{"encoder_arch": "transformer", "model": "contrastive audio-text model", "dataset": "short read English sentences (LibriTTS-R)", "train_examples": 26041, "n_mels": 40, "hop_length": 160, "input": "mfcc", "spec_augment": false, "win_length": 400, "tokenizer": "word", "vocab_size": 5132, "loss": "softmax", "embed_dim": 384, "encoder_norm": "layernorm", "encoder_norm_position": "pre", "encoder_activation": "star_relu", "encoder_mlp_ratio": 4, "encoder_head_dim": 32, "encoder_fused_qkv": false, "encoder_bias": "none", "encoder_qk_norm": false, "encoder_parallel_block": true, "encoder_inner_norm": false, "encoder_subsampling": 4, "encoder_layers": 8, "encoder_width": 192, "encoder_positions": "conv", "encoder_pooling": "mean", "text_encoder_causal": false, "text_encoder_width": 192, "text_encoder_layers": 6, "text_encoder_norm": "layernorm", "text_encoder_norm_position": "pre", "text_encoder_activation": "swiglu", "text_encoder_mlp_ratio": 2, "text_encoder_head_dim": 32, "text_encoder_fused_qkv": true, "text_encoder_bias": "all", "text_encoder_qk_norm": true, "text_encoder_parallel_block": false, "text_encoder_inner_norm": false, "text_encoder_positions": "learned", "init": "kaiming_normal", "residual_init": "scaled_by_depth", "optimizer": "soap", "beta2": 0.95, "lr": 0.0015, "beta1": 0.95, "shampoo_beta": 0.95, "eps": 1e-08, "precondition_frequency": 25, "max_precond_dim": 1024, "one_sided": false, "adamw_lr_other_params": 0.00085, "l1_shrink": 0.003, "steps": 13000, "batch_size": 256, "epochs": 127.8, "lr_schedule": "wsd", "decay_fraction": 0.4, "final_lr_fraction": 0, "warmup_steps": 2600, "weight_decay": 0.2, "adamw_weight_decay_other_params": 0}
Rows from block 3 of the audio encoder of a small contrastive audio-text model, named by matrix and row number. Rows with one number belong to one neuron. Each number is 200 + 30 x the weight over its row's rms, rounded and kept within 0 to 999. All counts start at 0. After the name is the row's rms in percent of the matrix's.
After each neuron's rows are labels from the 100 clips, of 14848, where the neuron reaches its highest value: "loudest" is the band of the loudest frequency at the time of the peak. Only what is clearly more common there than usual is listed. The data: short read English sentences (LibriTTS-R). In brackets: how many of the 100, against the usual share in percent.
# fc1: MLP up (encoder.blocks.3.mlp.fc1.weight, 768x192), inputs 96-191
# fc2: MLP down (encoder.blocks.3.mlp.fc2.weight, 192x768, transposed), outputs 96-191

fc1.1,079,201,288,142,221,199,152,188,210,250,224,245,232,192,205,162,225,176,198,217,214,199,227,195,154,155,197,243,182,223,196,197,210,202,207,213,241,219,209,219,169,209,150,178,192,156,244,157,237,203,206,162,240,196,184,143,195,173,197,214,176,197,181,241,217,151,214,237,171,219,176,197,212,149,170,291,170,228,259,253,203,180,131,208,166,185,199,222,194,233,214,189,240,213,197,210,155
fc2.1,082,207,205,213,212,155,212,213,218,196,228,213,197,202,181,246,206,191,152,207,214,227,110,151,232,181,219,201,176,165,212,208,193,190,198,247,196,212,204,208,234,255,179,208,199,163,212,222,185,271,188,179,203,229,246,137,208,214,237,199,225,219,221,276,234,216,252,174,201,194,249,201,162,193,197,126,236,263,241,216,127,206,191,212,193,213,248,184,179,169,158,206,185,173,214,221,146
loudest: 500 to 1000 Hz (27 vs 5.8)

fc1.634,131,208,199,182,152,164,97,176,193,255,175,227,193,231,220,233,193,168,175,183,194,202,171,234,207,211,191,198,177,199,246,229,196,259,191,242,208,172,194,245,226,179,176,199,203,200,227,172,182,181,188,203,211,209,239,213,203,185,214,223,222,252,208,156,220,185,209,197,200,202,203,138,191,172,192,186,237,202,207,201,196,209,193,179,149,221,232,261,218,238,195,193,139,157,182,178,181
fc2.634,117,218,183,192,216,276,196,234,190,254,196,221,194,209,190,190,221,199,176,188,141,196,166,193,242,188,200,170,184,209,199,248,154,197,165,197,202,188,241,224,186,199,255,225,171,210,250,215,216,220,207,188,154,200,238,193,256,234,217,199,177,164,269,150,224,217,174,207,191,154,220,168,202,214,203,238,183,130,206,182,208,209,209,171,201,218,177,135,176,205,198,207,204,181,201,253,249
loudest: 500 to 1000 Hz (32 vs 5.8)

fc1.641,118,191,131,182,203,213,194,124,200,227,205,173,150,241,196,216,204,219,202,141,172,214,187,203,216,219,197,210,155,231,246,203,176,197,253,218,156,201,179,216,181,161,161,192,201,203,192,223,161,181,199,265,200,135,225,156,216,171,250,190,205,190,190,179,177,208,201,193,228,210,223,175,200,202,224,212,228,204,202,161,188,248,240,192,196,206,185,174,221,220,216,168,192,215,181,192,185
fc2.641,126,198,174,212,189,169,205,223,183,175,177,204,170,202,230,199,182,199,155,244,191,102,166,197,226,153,213,169,236,194,216,181,219,226,208,209,177,205,183,190,189,162,190,186,212,163,220,221,263,222,197,226,194,205,194,186,246,189,193,222,261,178,247,227,218,182,263,160,236,205,129,189,121,205,169,199,193,179,160,209,218,201,194,255,191,217,153,205,204,214,192,185,157,182,214,132,217
loudest: 500 to 1000 Hz (26 vs 5.8)

fc1.28,100,200,218,217,164,195,203,203,232,210,203,196,140,209,187,217,202,150,155,221,202,223,204,216,203,180,153,254,191,197,254,178,183,195,199,221,187,192,254,201,230,242,214,231,207,253,197,189,224,178,154,165,246,199,171,200,226,201,251,163,160,220,218,251,172,170,187,219,236,175,171,203,218,163,206,191,202,185,177,186,240,200,157,233,209,145,167,234,217,197,228,196,198,231,219,173,127
fc2.28,118,161,201,186,211,182,214,226,185,129,181,241,225,204,144,221,224,149,200,171,196,216,200,165,210,222,159,177,236,145,178,195,201,201,228,252,250,206,177,171,223,179,188,202,185,99,207,190,248,205,198,194,166,223,136,281,195,194,201,235,250,222,198,182,229,185,178,145,273,145,166,221,194,194,183,221,239,175,221,191,234,206,202,219,198,197,203,201,163,260,196,213,185,182,189,164,234
loudest: 4000 to 8000 Hz (76 vs 4.3)

fc1.59,118,194,214,197,218,184,203,196,246,180,145,202,228,229,176,152,161,198,244,198,223,189,259,203,164,242,164,236,183,194,233,151,166,195,179,227,182,191,230,173,180,205,196,241,166,219,214,224,232,203,182,192,228,145,194,172,186,182,215,184,189,192,216,201,174,213,150,188,210,199,207,122,206,219,220,211,167,232,201,190,234,218,274,178,168,179,158,191,199,168,218,203,209,219,199,151,197
fc2.59,119,171,196,167,257,235,244,155,128,227,251,250,224,181,249,209,201,192,255,182,198,165,187,185,198,251,111,186,149,196,195,198,197,247,208,217,153,126,158,229,205,194,154,183,235,250,201,250,218,171,189,188,176,196,226,146,217,194,213,256,235,204,166,220,181,166,182,208,233,239,185,212,185,173,195,214,207,225,128,250,206,191,210,188,201,228,189,193,221,261,182,250,196,167,225,203,257
loudest: 500 to 1000 Hz (37 vs 5.8)

fc1.196,121,186,242,193,207,233,215,198,173,196,207,210,121,309,184,185,183,201,187,174,194,186,181,226,192,173,178,202,193,234,279,236,179,191,225,191,214,216,211,212,203,204,180,191,197,165,225,216,209,213,194,237,209,204,188,210,200,232,129,190,202,250,231,252,196,173,232,158,213,195,174,142,203,204,190,200,180,216,197,235,273,201,235,166,267,212,232,240,231,193,202,170,196,199,213,200,197
fc2.196,121,186,189,247,214,189,233,172,241,179,197,182,196,185,170,197,225,231,199,224,205,222,188,258,160,192,183,219,203,242,214,177,173,265,198,184,224,196,182,217,226,246,238,277,199,228,165,261,192,246,166,205,231,206,195,149,173,188,176,236,227,235,184,237,189,172,228,166,220,225,198,187,227,202,202,159,164,245,248,235,174,201,232,196,190,165,206,199,210,151,236,182,200,192,202,195,127
loudest: 500 to 1000 Hz (39 vs 5.8)

fc1.355,136,199,190,198,190,244,172,242,178,242,247,186,203,229,152,245,217,242,193,237,278,172,213,268,187,172,234,203,207,208,170,177,201,160,215,113,135,192,231,205,187,177,157,192,200,204,190,221,245,147,229,222,210,196,207,225,202,142,198,200,139,175,177,207,198,214,184,218,255,241,187,165,218,234,213,198,157,217,231,200,243,240,249,188,202,212,202,141,209,243,167,225,226,209,199,198,168
fc2.355,125,180,208,135,241,188,225,178,191,214,222,200,238,195,166,187,167,194,182,224,272,159,266,201,160,153,226,184,199,169,215,163,193,206,202,182,181,227,200,214,211,272,215,242,254,196,140,232,163,199,239,148,203,209,244,256,108,199,196,207,218,208,189,182,190,173,199,183,205,186,179,186,191,189,228,155,187,197,180,193,194,185,204,219,218,203,228,198,221,199,186,242,231,218,274,193,211
loudest: 500 to 1000 Hz (37 vs 5.8); 250 to 500 Hz (36 vs 12.2)

fc1.542,080,192,185,225,133,191,200,200,235,200,201,179,173,189,210,225,185,129,158,221,158,237,293,217,200,183,182,206,199,199,224,161,200,202,214,262,212,202,211,205,219,277,227,200,234,197,139,209,236,184,184,200,232,211,158,143,201,235,207,160,205,156,187,176,287,220,163,274,203,178,172,170,193,131,182,175,166,207,188,248,207,200,188,211,239,192,220,198,234,185,327,209,204,237,168,209,190
fc2.542,090,232,194,214,191,185,184,146,207,183,182,207,217,214,216,231,176,203,277,71,213,161,121,172,181,219,230,196,207,186,169,167,191,161,185,138,173,199,183,205,182,218,163,193,189,213,221,247,190,197,176,240,191,214,194,213,163,256,157,191,264,216,214,180,168,242,268,184,219,228,187,214,197,171,161,149,210,198,194,231,219,209,177,221,195,212,217,178,233,216,160,188,215,200,161,166,209
loudest: 4000 to 8000 Hz (42 vs 4.3)

fc1.41,090,204,177,222,175,221,310,215,229,205,214,204,156,191,187,212,179,195,238,229,189,210,191,175,203,128,196,270,190,181,198,145,251,185,188,202,208,194,171,202,193,180,140,181,162,234,211,233,187,193,172,197,200,203,187,135,217,224,163,187,315,209,203,174,236,199,188,210,216,199,146,241,193,151,200,203,184,182,200,187,219,235,192,257,144,184,124,214,226,226,224,205,219,213,225,208,154
fc2.41,095,188,201,212,226,246,212,163,191,229,233,204,201,130,216,171,183,237,124,177,204,197,204,180,178,171,180,219,203,236,219,232,217,195,198,186,184,161,176,213,210,225,238,209,209,134,139,181,202,207,200,200,178,172,209,181,259,84,251,139,232,190,164,140,201,246,203,219,195,217,249,209,220,187,202,248,231,199,192,227,166,161,188,202,213,191,252,231,150,220,238,202,234,217,254,221,136
loudest: 2000 to 4000 Hz (38 vs 1.9)

fc1.374,101,247,216,211,214,210,201,272,196,164,238,192,233,234,202,250,232,217,203,214,200,192,206,220,236,173,186,192,222,194,211,250,159,205,169,189,200,189,216,206,199,204,190,178,196,219,231,230,130,225,130,202,229,172,223,212,185,205,229,214,339,222,212,189,220,218,165,164,187,187,183,176,177,182,214,233,181,193,277,157,225,200,175,191,217,130,206,228,223,221,169,207,184,211,218,274,214
fc2.374,104,197,218,210,222,179,181,204,167,179,202,273,204,219,174,227,266,238,234,212,180,200,191,254,210,152,195,185,195,219,198,200,196,200,215,271,211,202,204,221,230,190,225,243,219,231,228,204,162,142,220,235,233,157,145,175,217,233,201,198,213,172,199,244,154,181,209,58,161,249,203,208,229,161,219,146,196,196,213,221,244,202,234,212,231,182,222,182,182,187,208,190,188,216,186,184,170
loudest: 2000 to 4000 Hz (44 vs 1.9)

fc1.744,076,176,223,232,198,152,222,224,192,194,166,201,199,184,154,189,209,155,185,249,237,286,254,227,173,155,197,248,233,212,200,157,190,199,212,203,176,269,207,190,235,126,153,193,273,202,190,185,185,183,128,215,194,190,156,194,216,245,191,148,184,209,201,200,160,200,174,248,175,165,197,234,249,200,238,154,180,189,159,222,147,175,274,202,171,176,203,154,210,181,262,226,174,223,240,145,251
fc2.744,079,232,184,220,199,182,205,222,240,233,136,207,177,219,197,230,213,235,174,135,219,208,233,210,199,200,183,195,131,166,204,238,190,146,190,193,202,206,274,206,201,172,199,200,171,197,200,216,241,210,175,166,220,211,244,151,240,205,211,210,191,178,163,168,200,217,195,196,211,265,217,164,114,193,133,235,215,205,202,224,186,214,230,241,135,238,183,196,198,217,188,194,190,204,172,202,164
loudest: 4000 to 8000 Hz (31 vs 4.3)

fc1.284,081,201,194,157,232,221,212,234,215,201,223,219,129,188,159,201,206,188,222,202,188,206,194,224,194,192,203,212,163,201,168,202,189,216,187,203,270,177,231,224,194,191,190,225,197,161,196,229,236,203,201,177,222,174,232,198,212,188,174,175,179,209,212,253,192,239,195,224,176,199,261,215,201,138,228,226,183,204,189,159,260,191,202,200,213,188,200,217,178,197,177,199,213,217,178,177,198
fc2.284,095,149,234,182,236,229,201,177,146,206,145,199,201,197,195,193,188,176,200,244,197,166,102,161,201,163,216,189,190,199,223,217,205,170,226,176,210,214,162,156,223,208,195,190,176,184,210,188,172,257,259,192,195,159,186,218,216,171,208,198,207,203,201,148,249,171,208,184,175,180,156,256,163,210,195,219,223,157,198,171,202,228,155,186,190,225,211,174,219,226,141,149,196,180,231,200,258
loudest: 500 to 1000 Hz (40 vs 5.8)

fc1.395,113,207,223,186,193,252,216,205,198,193,218,183,237,217,160,204,202,221,227,199,146,257,234,173,223,201,233,187,166,202,251,198,213,239,139,171,192,219,199,292,198,199,178,228,131,173,193,159,218,237,196,179,201,201,213,167,246,202,253,171,205,226,283,199,248,199,194,191,203,170,196,187,238,215,203,155,170,206,243,176,265,183,162,182,196,203,139,176,209,241,282,165,227,232,200,186,247
fc2.395,108,202,239,176,170,204,193,180,221,219,203,204,163,226,223,187,197,215,211,148,178,205,188,205,238,253,225,190,213,177,202,204,205,215,177,202,169,225,197,206,198,230,193,177,200,214,198,208,210,186,214,222,168,220,200,249,192,208,201,167,187,210,200,215,182,250,199,215,137,226,211,270,145,245,220,212,199,218,194,215,203,189,135,163,201,142,206,143,200,151,195,244,225,226,198,205,193
loudest: 500 to 1000 Hz (38 vs 5.8); 250 to 500 Hz (35 vs 12.2)

fc1.750,107,247,216,246,210,160,215,196,201,203,220,185,237,242,266,193,256,195,199,198,187,194,189,244,183,168,222,191,207,234,186,176,165,235,223,189,182,199,193,209,257,236,178,165,226,208,196,212,180,223,201,166,173,166,213,222,238,205,122,258,166,210,222,252,241,225,213,202,204,196,149,234,213,152,176,222,192,217,189,207,217,210,180,204,213,184,274,258,164,189,147,188,217,222,196,214,196
fc2.750,116,203,194,214,203,161,223,197,179,202,231,216,206,187,201,182,190,234,239,253,217,154,212,220,125,236,152,181,222,199,188,170,224,204,152,175,146,200,193,233,224,154,202,207,218,198,178,250,264,206,164,195,166,237,108,232,218,181,241,172,190,211,209,173,189,176,197,153,200,204,190,197,179,189,202,156,217,171,221,198,189,208,208,250,174,201,239,179,202,220,223,219,203,203,187,180,153
loudest: 1000 to 2000 Hz (27 vs 1.6)

fc1.178,108,219,165,205,193,188,246,173,206,167,182,178,278,176,197,149,225,188,241,199,186,298,222,174,197,183,164,185,190,169,194,204,214,196,199,190,167,224,205,198,187,200,166,198,203,206,159,183,179,191,193,184,201,304,263,195,183,214,238,143,311,203,203,188,179,219,210,226,220,208,225,198,170,177,192,203,171,187,180,209,231,255,224,153,184,197,210,251,226,169,196,188,150,228,225,154,184
fc2.178,114,164,199,207,225,226,232,179,214,186,248,250,171,151,192,241,251,194,184,205,175,251,197,216,241,209,201,214,195,181,211,277,183,187,146,140,171,238,248,173,225,192,170,179,186,201,119,165,280,198,202,181,230,203,191,191,205,130,191,198,225,194,202,181,149,200,212,237,233,203,232,190,204,201,196,238,203,232,186,191,198,163,229,223,200,198,168,201,195,207,142,229,206,200,227,185,166
loudest: 2000 to 4000 Hz (26 vs 1.9)

fc1.110,098,202,209,186,205,253,155,204,207,214,162,177,211,195,248,174,221,246,116,201,171,216,191,191,277,221,246,174,188,184,178,200,171,183,220,200,165,206,219,179,211,163,227,225,202,181,234,292,181,227,203,238,248,192,216,182,174,213,166,226,159,208,201,226,204,178,214,230,224,185,188,198,228,181,139,188,200,273,214,203,204,178,200,230,189,192,197,210,239,196,173,170,217,193,149,227,182
fc2.110,105,264,194,145,203,208,222,224,210,224,185,197,235,142,183,193,221,139,249,195,172,162,195,201,196,187,186,253,203,205,177,204,250,218,196,145,180,236,206,183,167,213,192,208,225,215,160,246,189,197,238,240,190,229,246,231,239,226,242,237,188,215,181,194,213,177,210,200,271,206,187,195,198,151,244,172,223,194,202,210,226,186,164,210,246,195,232,242,203,237,227,172,206,165,198,197,179
loudest: 1000 to 2000 Hz (57 vs 1.6)

fc1.132,099,206,184,198,205,231,186,216,202,207,203,230,204,171,178,134,220,165,200,229,197,220,182,208,238,133,176,209,161,220,243,202,199,240,217,187,266,216,207,212,198,180,193,195,182,252,198,209,216,129,221,248,187,217,154,182,195,158,190,208,278,196,209,157,195,200,228,139,199,149,207,260,201,174,169,214,226,196,194,201,203,183,205,193,186,197,199,252,151,163,206,158,165,241,200,192,274
fc2.132,090,231,204,220,262,220,172,249,171,210,210,234,205,220,265,237,268,214,187,197,204,134,221,211,184,162,233,201,197,166,218,167,169,199,276,231,260,184,239,220,175,202,201,240,160,227,200,213,210,124,196,219,189,183,174,195,241,210,197,171,193,203,208,204,198,215,199,167,286,195,223,145,214,247,257,209,160,236,295,185,228,200,230,212,221,221,200,149,264,191,217,229,171,190,219,160,201
loudest: 2000 to 4000 Hz (28 vs 1.9)

fc1.520,085,189,223,228,195,179,208,200,196,175,172,210,189,201,192,180,172,192,173,219,154,161,173,186,222,239,156,194,204,238,202,196,257,205,230,166,204,249,222,165,145,242,175,187,213,148,200,237,168,192,195,157,168,207,192,224,204,214,181,190,227,272,181,189,187,237,171,223,232,201,172,173,144,207,192,231,175,175,164,250,161,204,198,219,205,211,250,227,146,233,173,197,228,261,200,226,203
fc2.520,084,200,226,163,257,189,212,201,202,213,176,195,196,213,196,127,253,148,200,218,171,198,204,236,238,181,163,227,164,200,201,206,180,230,259,177,92,212,271,188,163,205,226,199,215,175,181,212,196,185,194,173,214,181,209,198,203,202,233,156,185,196,197,226,178,201,164,204,234,222,215,201,164,123,208,178,152,224,188,161,260,213,228,152,222,183,199,180,203,196,231,180,168,227,198,188,220
loudest: 1000 to 2000 Hz (42 vs 1.6)

fc1.494,108,193,148,190,190,209,195,203,205,221,205,198,231,198,163,232,171,209,220,210,234,220,176,228,207,182,159,205,209,170,186,200,203,250,265,173,156,218,230,176,230,187,181,195,260,198,200,241,233,202,226,216,241,215,194,245,174,235,167,206,200,180,216,167,231,185,188,213,183,200,191,169,205,195,210,219,165,209,244,227,187,162,219,172,217,184,247,187,194,164,187,191,169,231,169,175,186
fc2.494,109,236,234,243,220,198,218,192,202,192,207,158,183,192,183,197,162,170,167,208,210,199,195,198,154,224,220,171,210,235,182,204,213,282,156,195,213,232,201,284,221,134,192,171,166,212,204,190,168,227,190,229,252,189,206,191,246,228,189,168,221,154,207,191,194,217,228,243,243,251,153,172,208,196,217,122,251,167,228,176,180,228,194,208,197,241,183,218,198,196,226,264,262,276,177,146,200
loudest: 500 to 1000 Hz (43 vs 5.8)

fc1.670,096,209,165,189,165,193,175,225,190,169,236,168,190,229,241,219,167,216,252,216,172,206,223,213,214,212,167,223,210,248,220,173,168,179,210,177,198,186,160,179,202,286,154,188,234,203,204,186,221,238,141,162,205,208,149,187,206,202,224,225,198,197,107,222,290,196,158,198,180,204,231,185,196,245,277,205,227,182,205,224,178,197,186,253,227,178,175,222,217,208,179,248,203,227,231,193,238
fc2.670,084,186,196,278,198,222,192,177,205,219,227,195,229,227,223,187,230,153,181,220,264,196,168,213,202,237,253,210,219,171,201,205,260,164,209,201,210,204,164,134,247,200,204,236,187,179,211,233,174,213,213,209,219,206,252,178,177,192,190,206,226,186,198,201,187,230,195,213,214,140,194,179,216,214,199,166,157,166,255,188,277,217,243,236,181,232,196,157,197,191,191,191,181,165,190,197,218
loudest: 250 to 500 Hz (39 vs 12.2)

fc1.298,076,235,258,201,193,173,238,198,172,222,233,256,243,179,213,228,163,222,165,218,180,247,200,227,175,161,199,219,165,221,254,190,260,236,268,233,142,194,202,186,193,170,170,193,180,204,214,123,200,240,226,202,180,175,185,206,275,184,162,194,204,255,237,127,191,182,185,185,235,187,240,203,232,206,192,195,138,217,220,265,218,220,180,193,201,204,199,242,153,110,206,206,191,201,171,235,234
fc2.298,092,232,273,215,195,188,255,193,214,203,196,183,157,230,264,169,179,228,211,196,161,225,219,202,144,254,186,251,167,155,189,193,199,175,201,258,223,212,187,232,214,199,202,233,145,230,199,165,140,226,201,208,128,190,214,230,191,182,212,241,195,228,212,276,259,200,201,208,257,193,180,208,188,159,210,210,202,176,183,205,228,257,201,191,203,203,207,193,236,265,164,194,196,227,220,216,209
loudest: 4000 to 8000 Hz (45 vs 4.3)

fc1.474,092,195,163,180,189,195,183,126,221,181,238,195,157,217,211,188,215,111,219,189,218,231,213,203,211,240,187,181,205,237,218,184,188,203,180,201,178,220,150,177,228,222,204,206,140,219,184,198,195,195,199,205,201,186,227,164,184,230,201,199,314,203,131,156,178,199,200,206,216,204,230,237,204,150,196,184,143,203,200,204,180,167,171,204,198,177,192,245,215,162,195,195,210,204,197,209,208
fc2.474,097,226,155,200,197,186,216,215,181,166,201,219,218,167,188,157,201,182,211,226,157,186,184,231,233,241,154,205,198,124,208,222,135,203,215,210,167,250,207,168,181,249,208,169,207,210,281,199,223,205,158,118,232,213,217,203,204,196,196,202,205,217,224,229,132,198,213,189,249,191,180,180,235,200,166,218,190,239,217,203,175,165,268,201,293,222,188,178,201,169,141,154,187,182,220,229,187
loudest: 2000 to 4000 Hz (71 vs 1.9)

fc1.423,114,195,196,199,177,199,204,204,187,215,100,249,195,218,193,264,278,203,226,190,214,153,200,221,225,222,186,217,186,193,206,238,150,252,193,190,199,189,192,209,228,215,198,164,250,211,183,193,217,237,222,184,210,197,160,198,213,174,204,191,250,219,210,170,206,205,212,202,195,166,201,200,143,231,229,183,223,219,190,188,205,206,159,142,183,178,301,263,185,180,209,242,160,112,184,193,170
fc2.423,120,159,136,227,176,211,199,248,195,249,245,224,158,267,218,234,216,200,216,181,155,183,183,218,205,146,227,196,212,228,219,211,203,197,214,201,173,228,203,213,209,191,180,147,250,223,226,246,156,232,264,167,222,194,214,203,149,215,228,156,277,180,173,171,211,163,220,200,210,126,182,202,199,159,223,196,196,231,208,199,188,202,231,191,211,264,224,185,207,172,188,181,157,235,227,207,179
loudest: 2000 to 4000 Hz (42 vs 1.9)

fc1.194,122,188,225,206,186,209,238,252,176,194,168,219,202,198,217,169,210,264,177,143,201,213,168,179,190,224,202,219,118,161,186,193,132,192,204,206,96,194,175,174,210,199,204,148,235,230,198,165,219,167,223,205,206,159,135,184,257,205,200,222,239,200,180,132,213,216,175,209,178,188,227,196,161,161,244,217,155,193,199,206,175,201,216,246,179,266,144,207,255,205,190,203,171,242,195,207,179
fc2.194,122,211,263,168,179,192,190,196,204,216,211,200,226,170,214,189,255,173,218,214,166,150,187,177,243,221,228,225,142,166,189,198,242,247,247,173,247,186,191,206,165,259,188,212,186,188,238,179,286,191,195,168,204,191,178,235,239,185,184,210,140,218,210,159,220,204,177,174,210,254,202,200,217,250,202,229,184,226,212,221,189,257,192,231,182,213,206,120,205,201,225,220,176,183,180,212,204
loudest: 4000 to 8000 Hz (43 vs 4.3)

fc1.160,090,155,255,169,243,214,190,212,138,195,202,227,167,212,179,229,180,198,241,228,216,217,207,195,170,203,205,211,193,220,248,187,163,213,235,212,191,234,166,194,206,178,180,246,212,205,194,195,201,204,205,188,159,209,181,197,169,146,229,200,286,153,180,227,176,203,179,228,201,181,229,257,197,181,239,209,219,242,220,266,232,168,176,184,143,198,210,200,202,215,200,261,185,122,157,201,199
fc2.160,098,207,190,196,250,172,225,271,215,155,189,213,203,195,227,195,209,194,209,187,227,189,187,223,200,158,189,200,229,156,197,175,212,215,161,189,221,242,195,174,205,196,283,190,203,179,215,225,146,229,238,168,163,169,248,224,244,205,197,236,252,189,226,175,225,191,206,216,221,192,223,200,215,165,238,174,237,163,231,233,220,185,245,193,207,244,210,158,181,175,162,218,242,285,235,135,283
loudest: 2000 to 4000 Hz (38 vs 1.9)

fc1.478,117,215,164,188,203,190,197,212,236,188,228,163,227,241,202,200,185,219,238,200,199,201,189,209,200,196,196,195,203,188,126,166,191,199,204,174,202,173,207,226,262,257,132,204,200,197,163,199,143,185,217,181,156,198,224,207,321,207,139,201,151,213,226,207,184,222,214,253,171,193,204,205,158,201,127,217,199,197,166,153,193,201,197,208,182,243,172,192,219,192,232,191,219,201,167,174,180
fc2.478,120,180,169,180,218,255,248,131,213,234,198,250,225,205,161,206,228,198,206,239,186,189,202,250,192,237,173,198,249,237,226,238,161,171,192,197,200,203,190,253,194,245,234,145,184,213,190,274,185,219,194,145,224,183,215,135,224,169,205,231,160,196,207,245,191,178,202,229,268,208,180,203,206,195,218,203,174,171,232,177,221,212,196,173,183,181,204,222,230,144,198,118,212,241,180,221,202
loudest: 1000 to 2000 Hz (56 vs 1.6)

fc1.591,096,206,194,206,195,212,164,205,243,161,237,208,206,185,206,172,204,210,191,208,274,150,237,172,150,193,206,186,211,217,114,197,134,190,204,219,194,202,217,171,233,192,194,214,161,176,207,274,160,245,203,221,183,195,217,199,286,191,145,210,143,141,183,232,153,237,191,224,193,248,153,206,179,213,217,209,200,208,201,252,211,203,194,197,199,195,211,202,154,214,232,184,251,276,212,167,218
fc2.591,095,225,190,127,188,205,208,131,250,189,178,210,169,221,191,213,216,219,173,162,164,176,201,261,202,250,200,283,182,153,174,186,238,146,166,182,222,226,204,218,179,186,226,206,176,211,192,231,182,213,194,172,200,262,259,157,204,205,224,190,200,264,114,190,207,151,182,215,200,201,215,194,220,192,173,204,162,238,179,184,186,181,213,200,211,149,200,225,253,239,215,181,170,166,153,168,221
loudest: 1000 to 2000 Hz (43 vs 1.6)

fc1.471,123,226,185,185,248,174,205,182,231,191,186,235,219,197,180,169,207,220,199,183,184,186,217,212,220,224,212,222,216,243,205,186,185,155,171,183,199,213,182,226,168,205,186,192,191,177,175,199,169,200,200,166,188,145,189,192,272,189,216,223,205,225,267,195,229,173,228,199,202,235,168,145,160,224,173,259,218,230,178,189,230,248,231,190,114,217,233,252,158,267,201,180,189,150,218,201,163
fc2.471,111,187,210,218,205,170,249,129,104,213,202,190,214,149,236,227,262,238,178,211,185,205,227,236,202,226,189,251,224,188,234,199,136,231,180,210,178,152,179,220,236,186,267,235,192,167,202,212,208,185,162,248,199,149,215,162,215,188,202,200,191,223,166,198,212,212,239,188,248,222,188,169,206,228,198,207,261,191,213,208,250,203,223,206,209,195,196,207,196,153,230,210,213,200,184,220,183
loudest: 500 to 1000 Hz (40 vs 5.8)

fc1.2,088,238,226,183,166,214,259,226,266,159,210,255,216,210,183,218,253,208,136,203,192,245,213,166,186,254,233,170,225,223,203,222,195,235,223,226,194,222,234,189,207,169,207,163,217,206,153,209,227,162,202,214,160,178,175,200,213,191,145,235,206,202,198,200,206,181,215,226,177,223,224,171,155,202,210,187,232,188,316,228,180,217,193,252,170,214,208,205,192,205,202,196,227,197,206,179,180
fc2.2,096,189,193,181,222,179,175,158,199,206,240,223,270,94,201,218,194,236,178,199,189,229,190,201,202,163,198,242,235,165,213,161,181,196,131,208,194,207,200,234,139,258,206,247,203,228,197,212,176,191,212,184,216,228,204,198,228,206,208,230,199,205,228,168,184,138,196,201,178,228,254,248,205,171,202,212,188,177,194,185,185,186,195,184,219,281,189,195,187,203,201,166,184,207,176,192,189
loudest: 4000 to 8000 Hz (30 vs 4.3)

fc1.455,125,217,228,256,196,237,177,201,182,185,244,148,218,157,186,237,241,196,184,201,169,240,196,184,154,185,177,235,169,189,207,179,251,152,154,165,215,222,237,230,193,172,168,210,180,199,208,185,185,229,170,145,234,225,207,217,204,163,196,188,195,224,207,213,229,223,255,205,208,233,202,189,181,263,222,182,197,177,222,163,269,233,192,156,201,191,218,173,205,216,181,175,175,234,203,207,240
fc2.455,114,213,203,199,149,229,180,167,212,177,189,193,205,206,241,158,218,219,211,197,187,215,200,204,204,198,143,232,177,263,234,223,150,217,186,212,157,186,182,202,245,136,231,211,222,179,222,206,240,195,183,189,147,201,151,183,217,161,204,168,198,170,183,205,289,182,236,200,202,191,166,179,200,182,199,189,147,178,209,201,177,195,201,145,183,222,163,92,204,163,234,242,207,193,202,220,207
loudest: 250 to 500 Hz (41 vs 12.2); 500 to 1000 Hz (37 vs 5.8)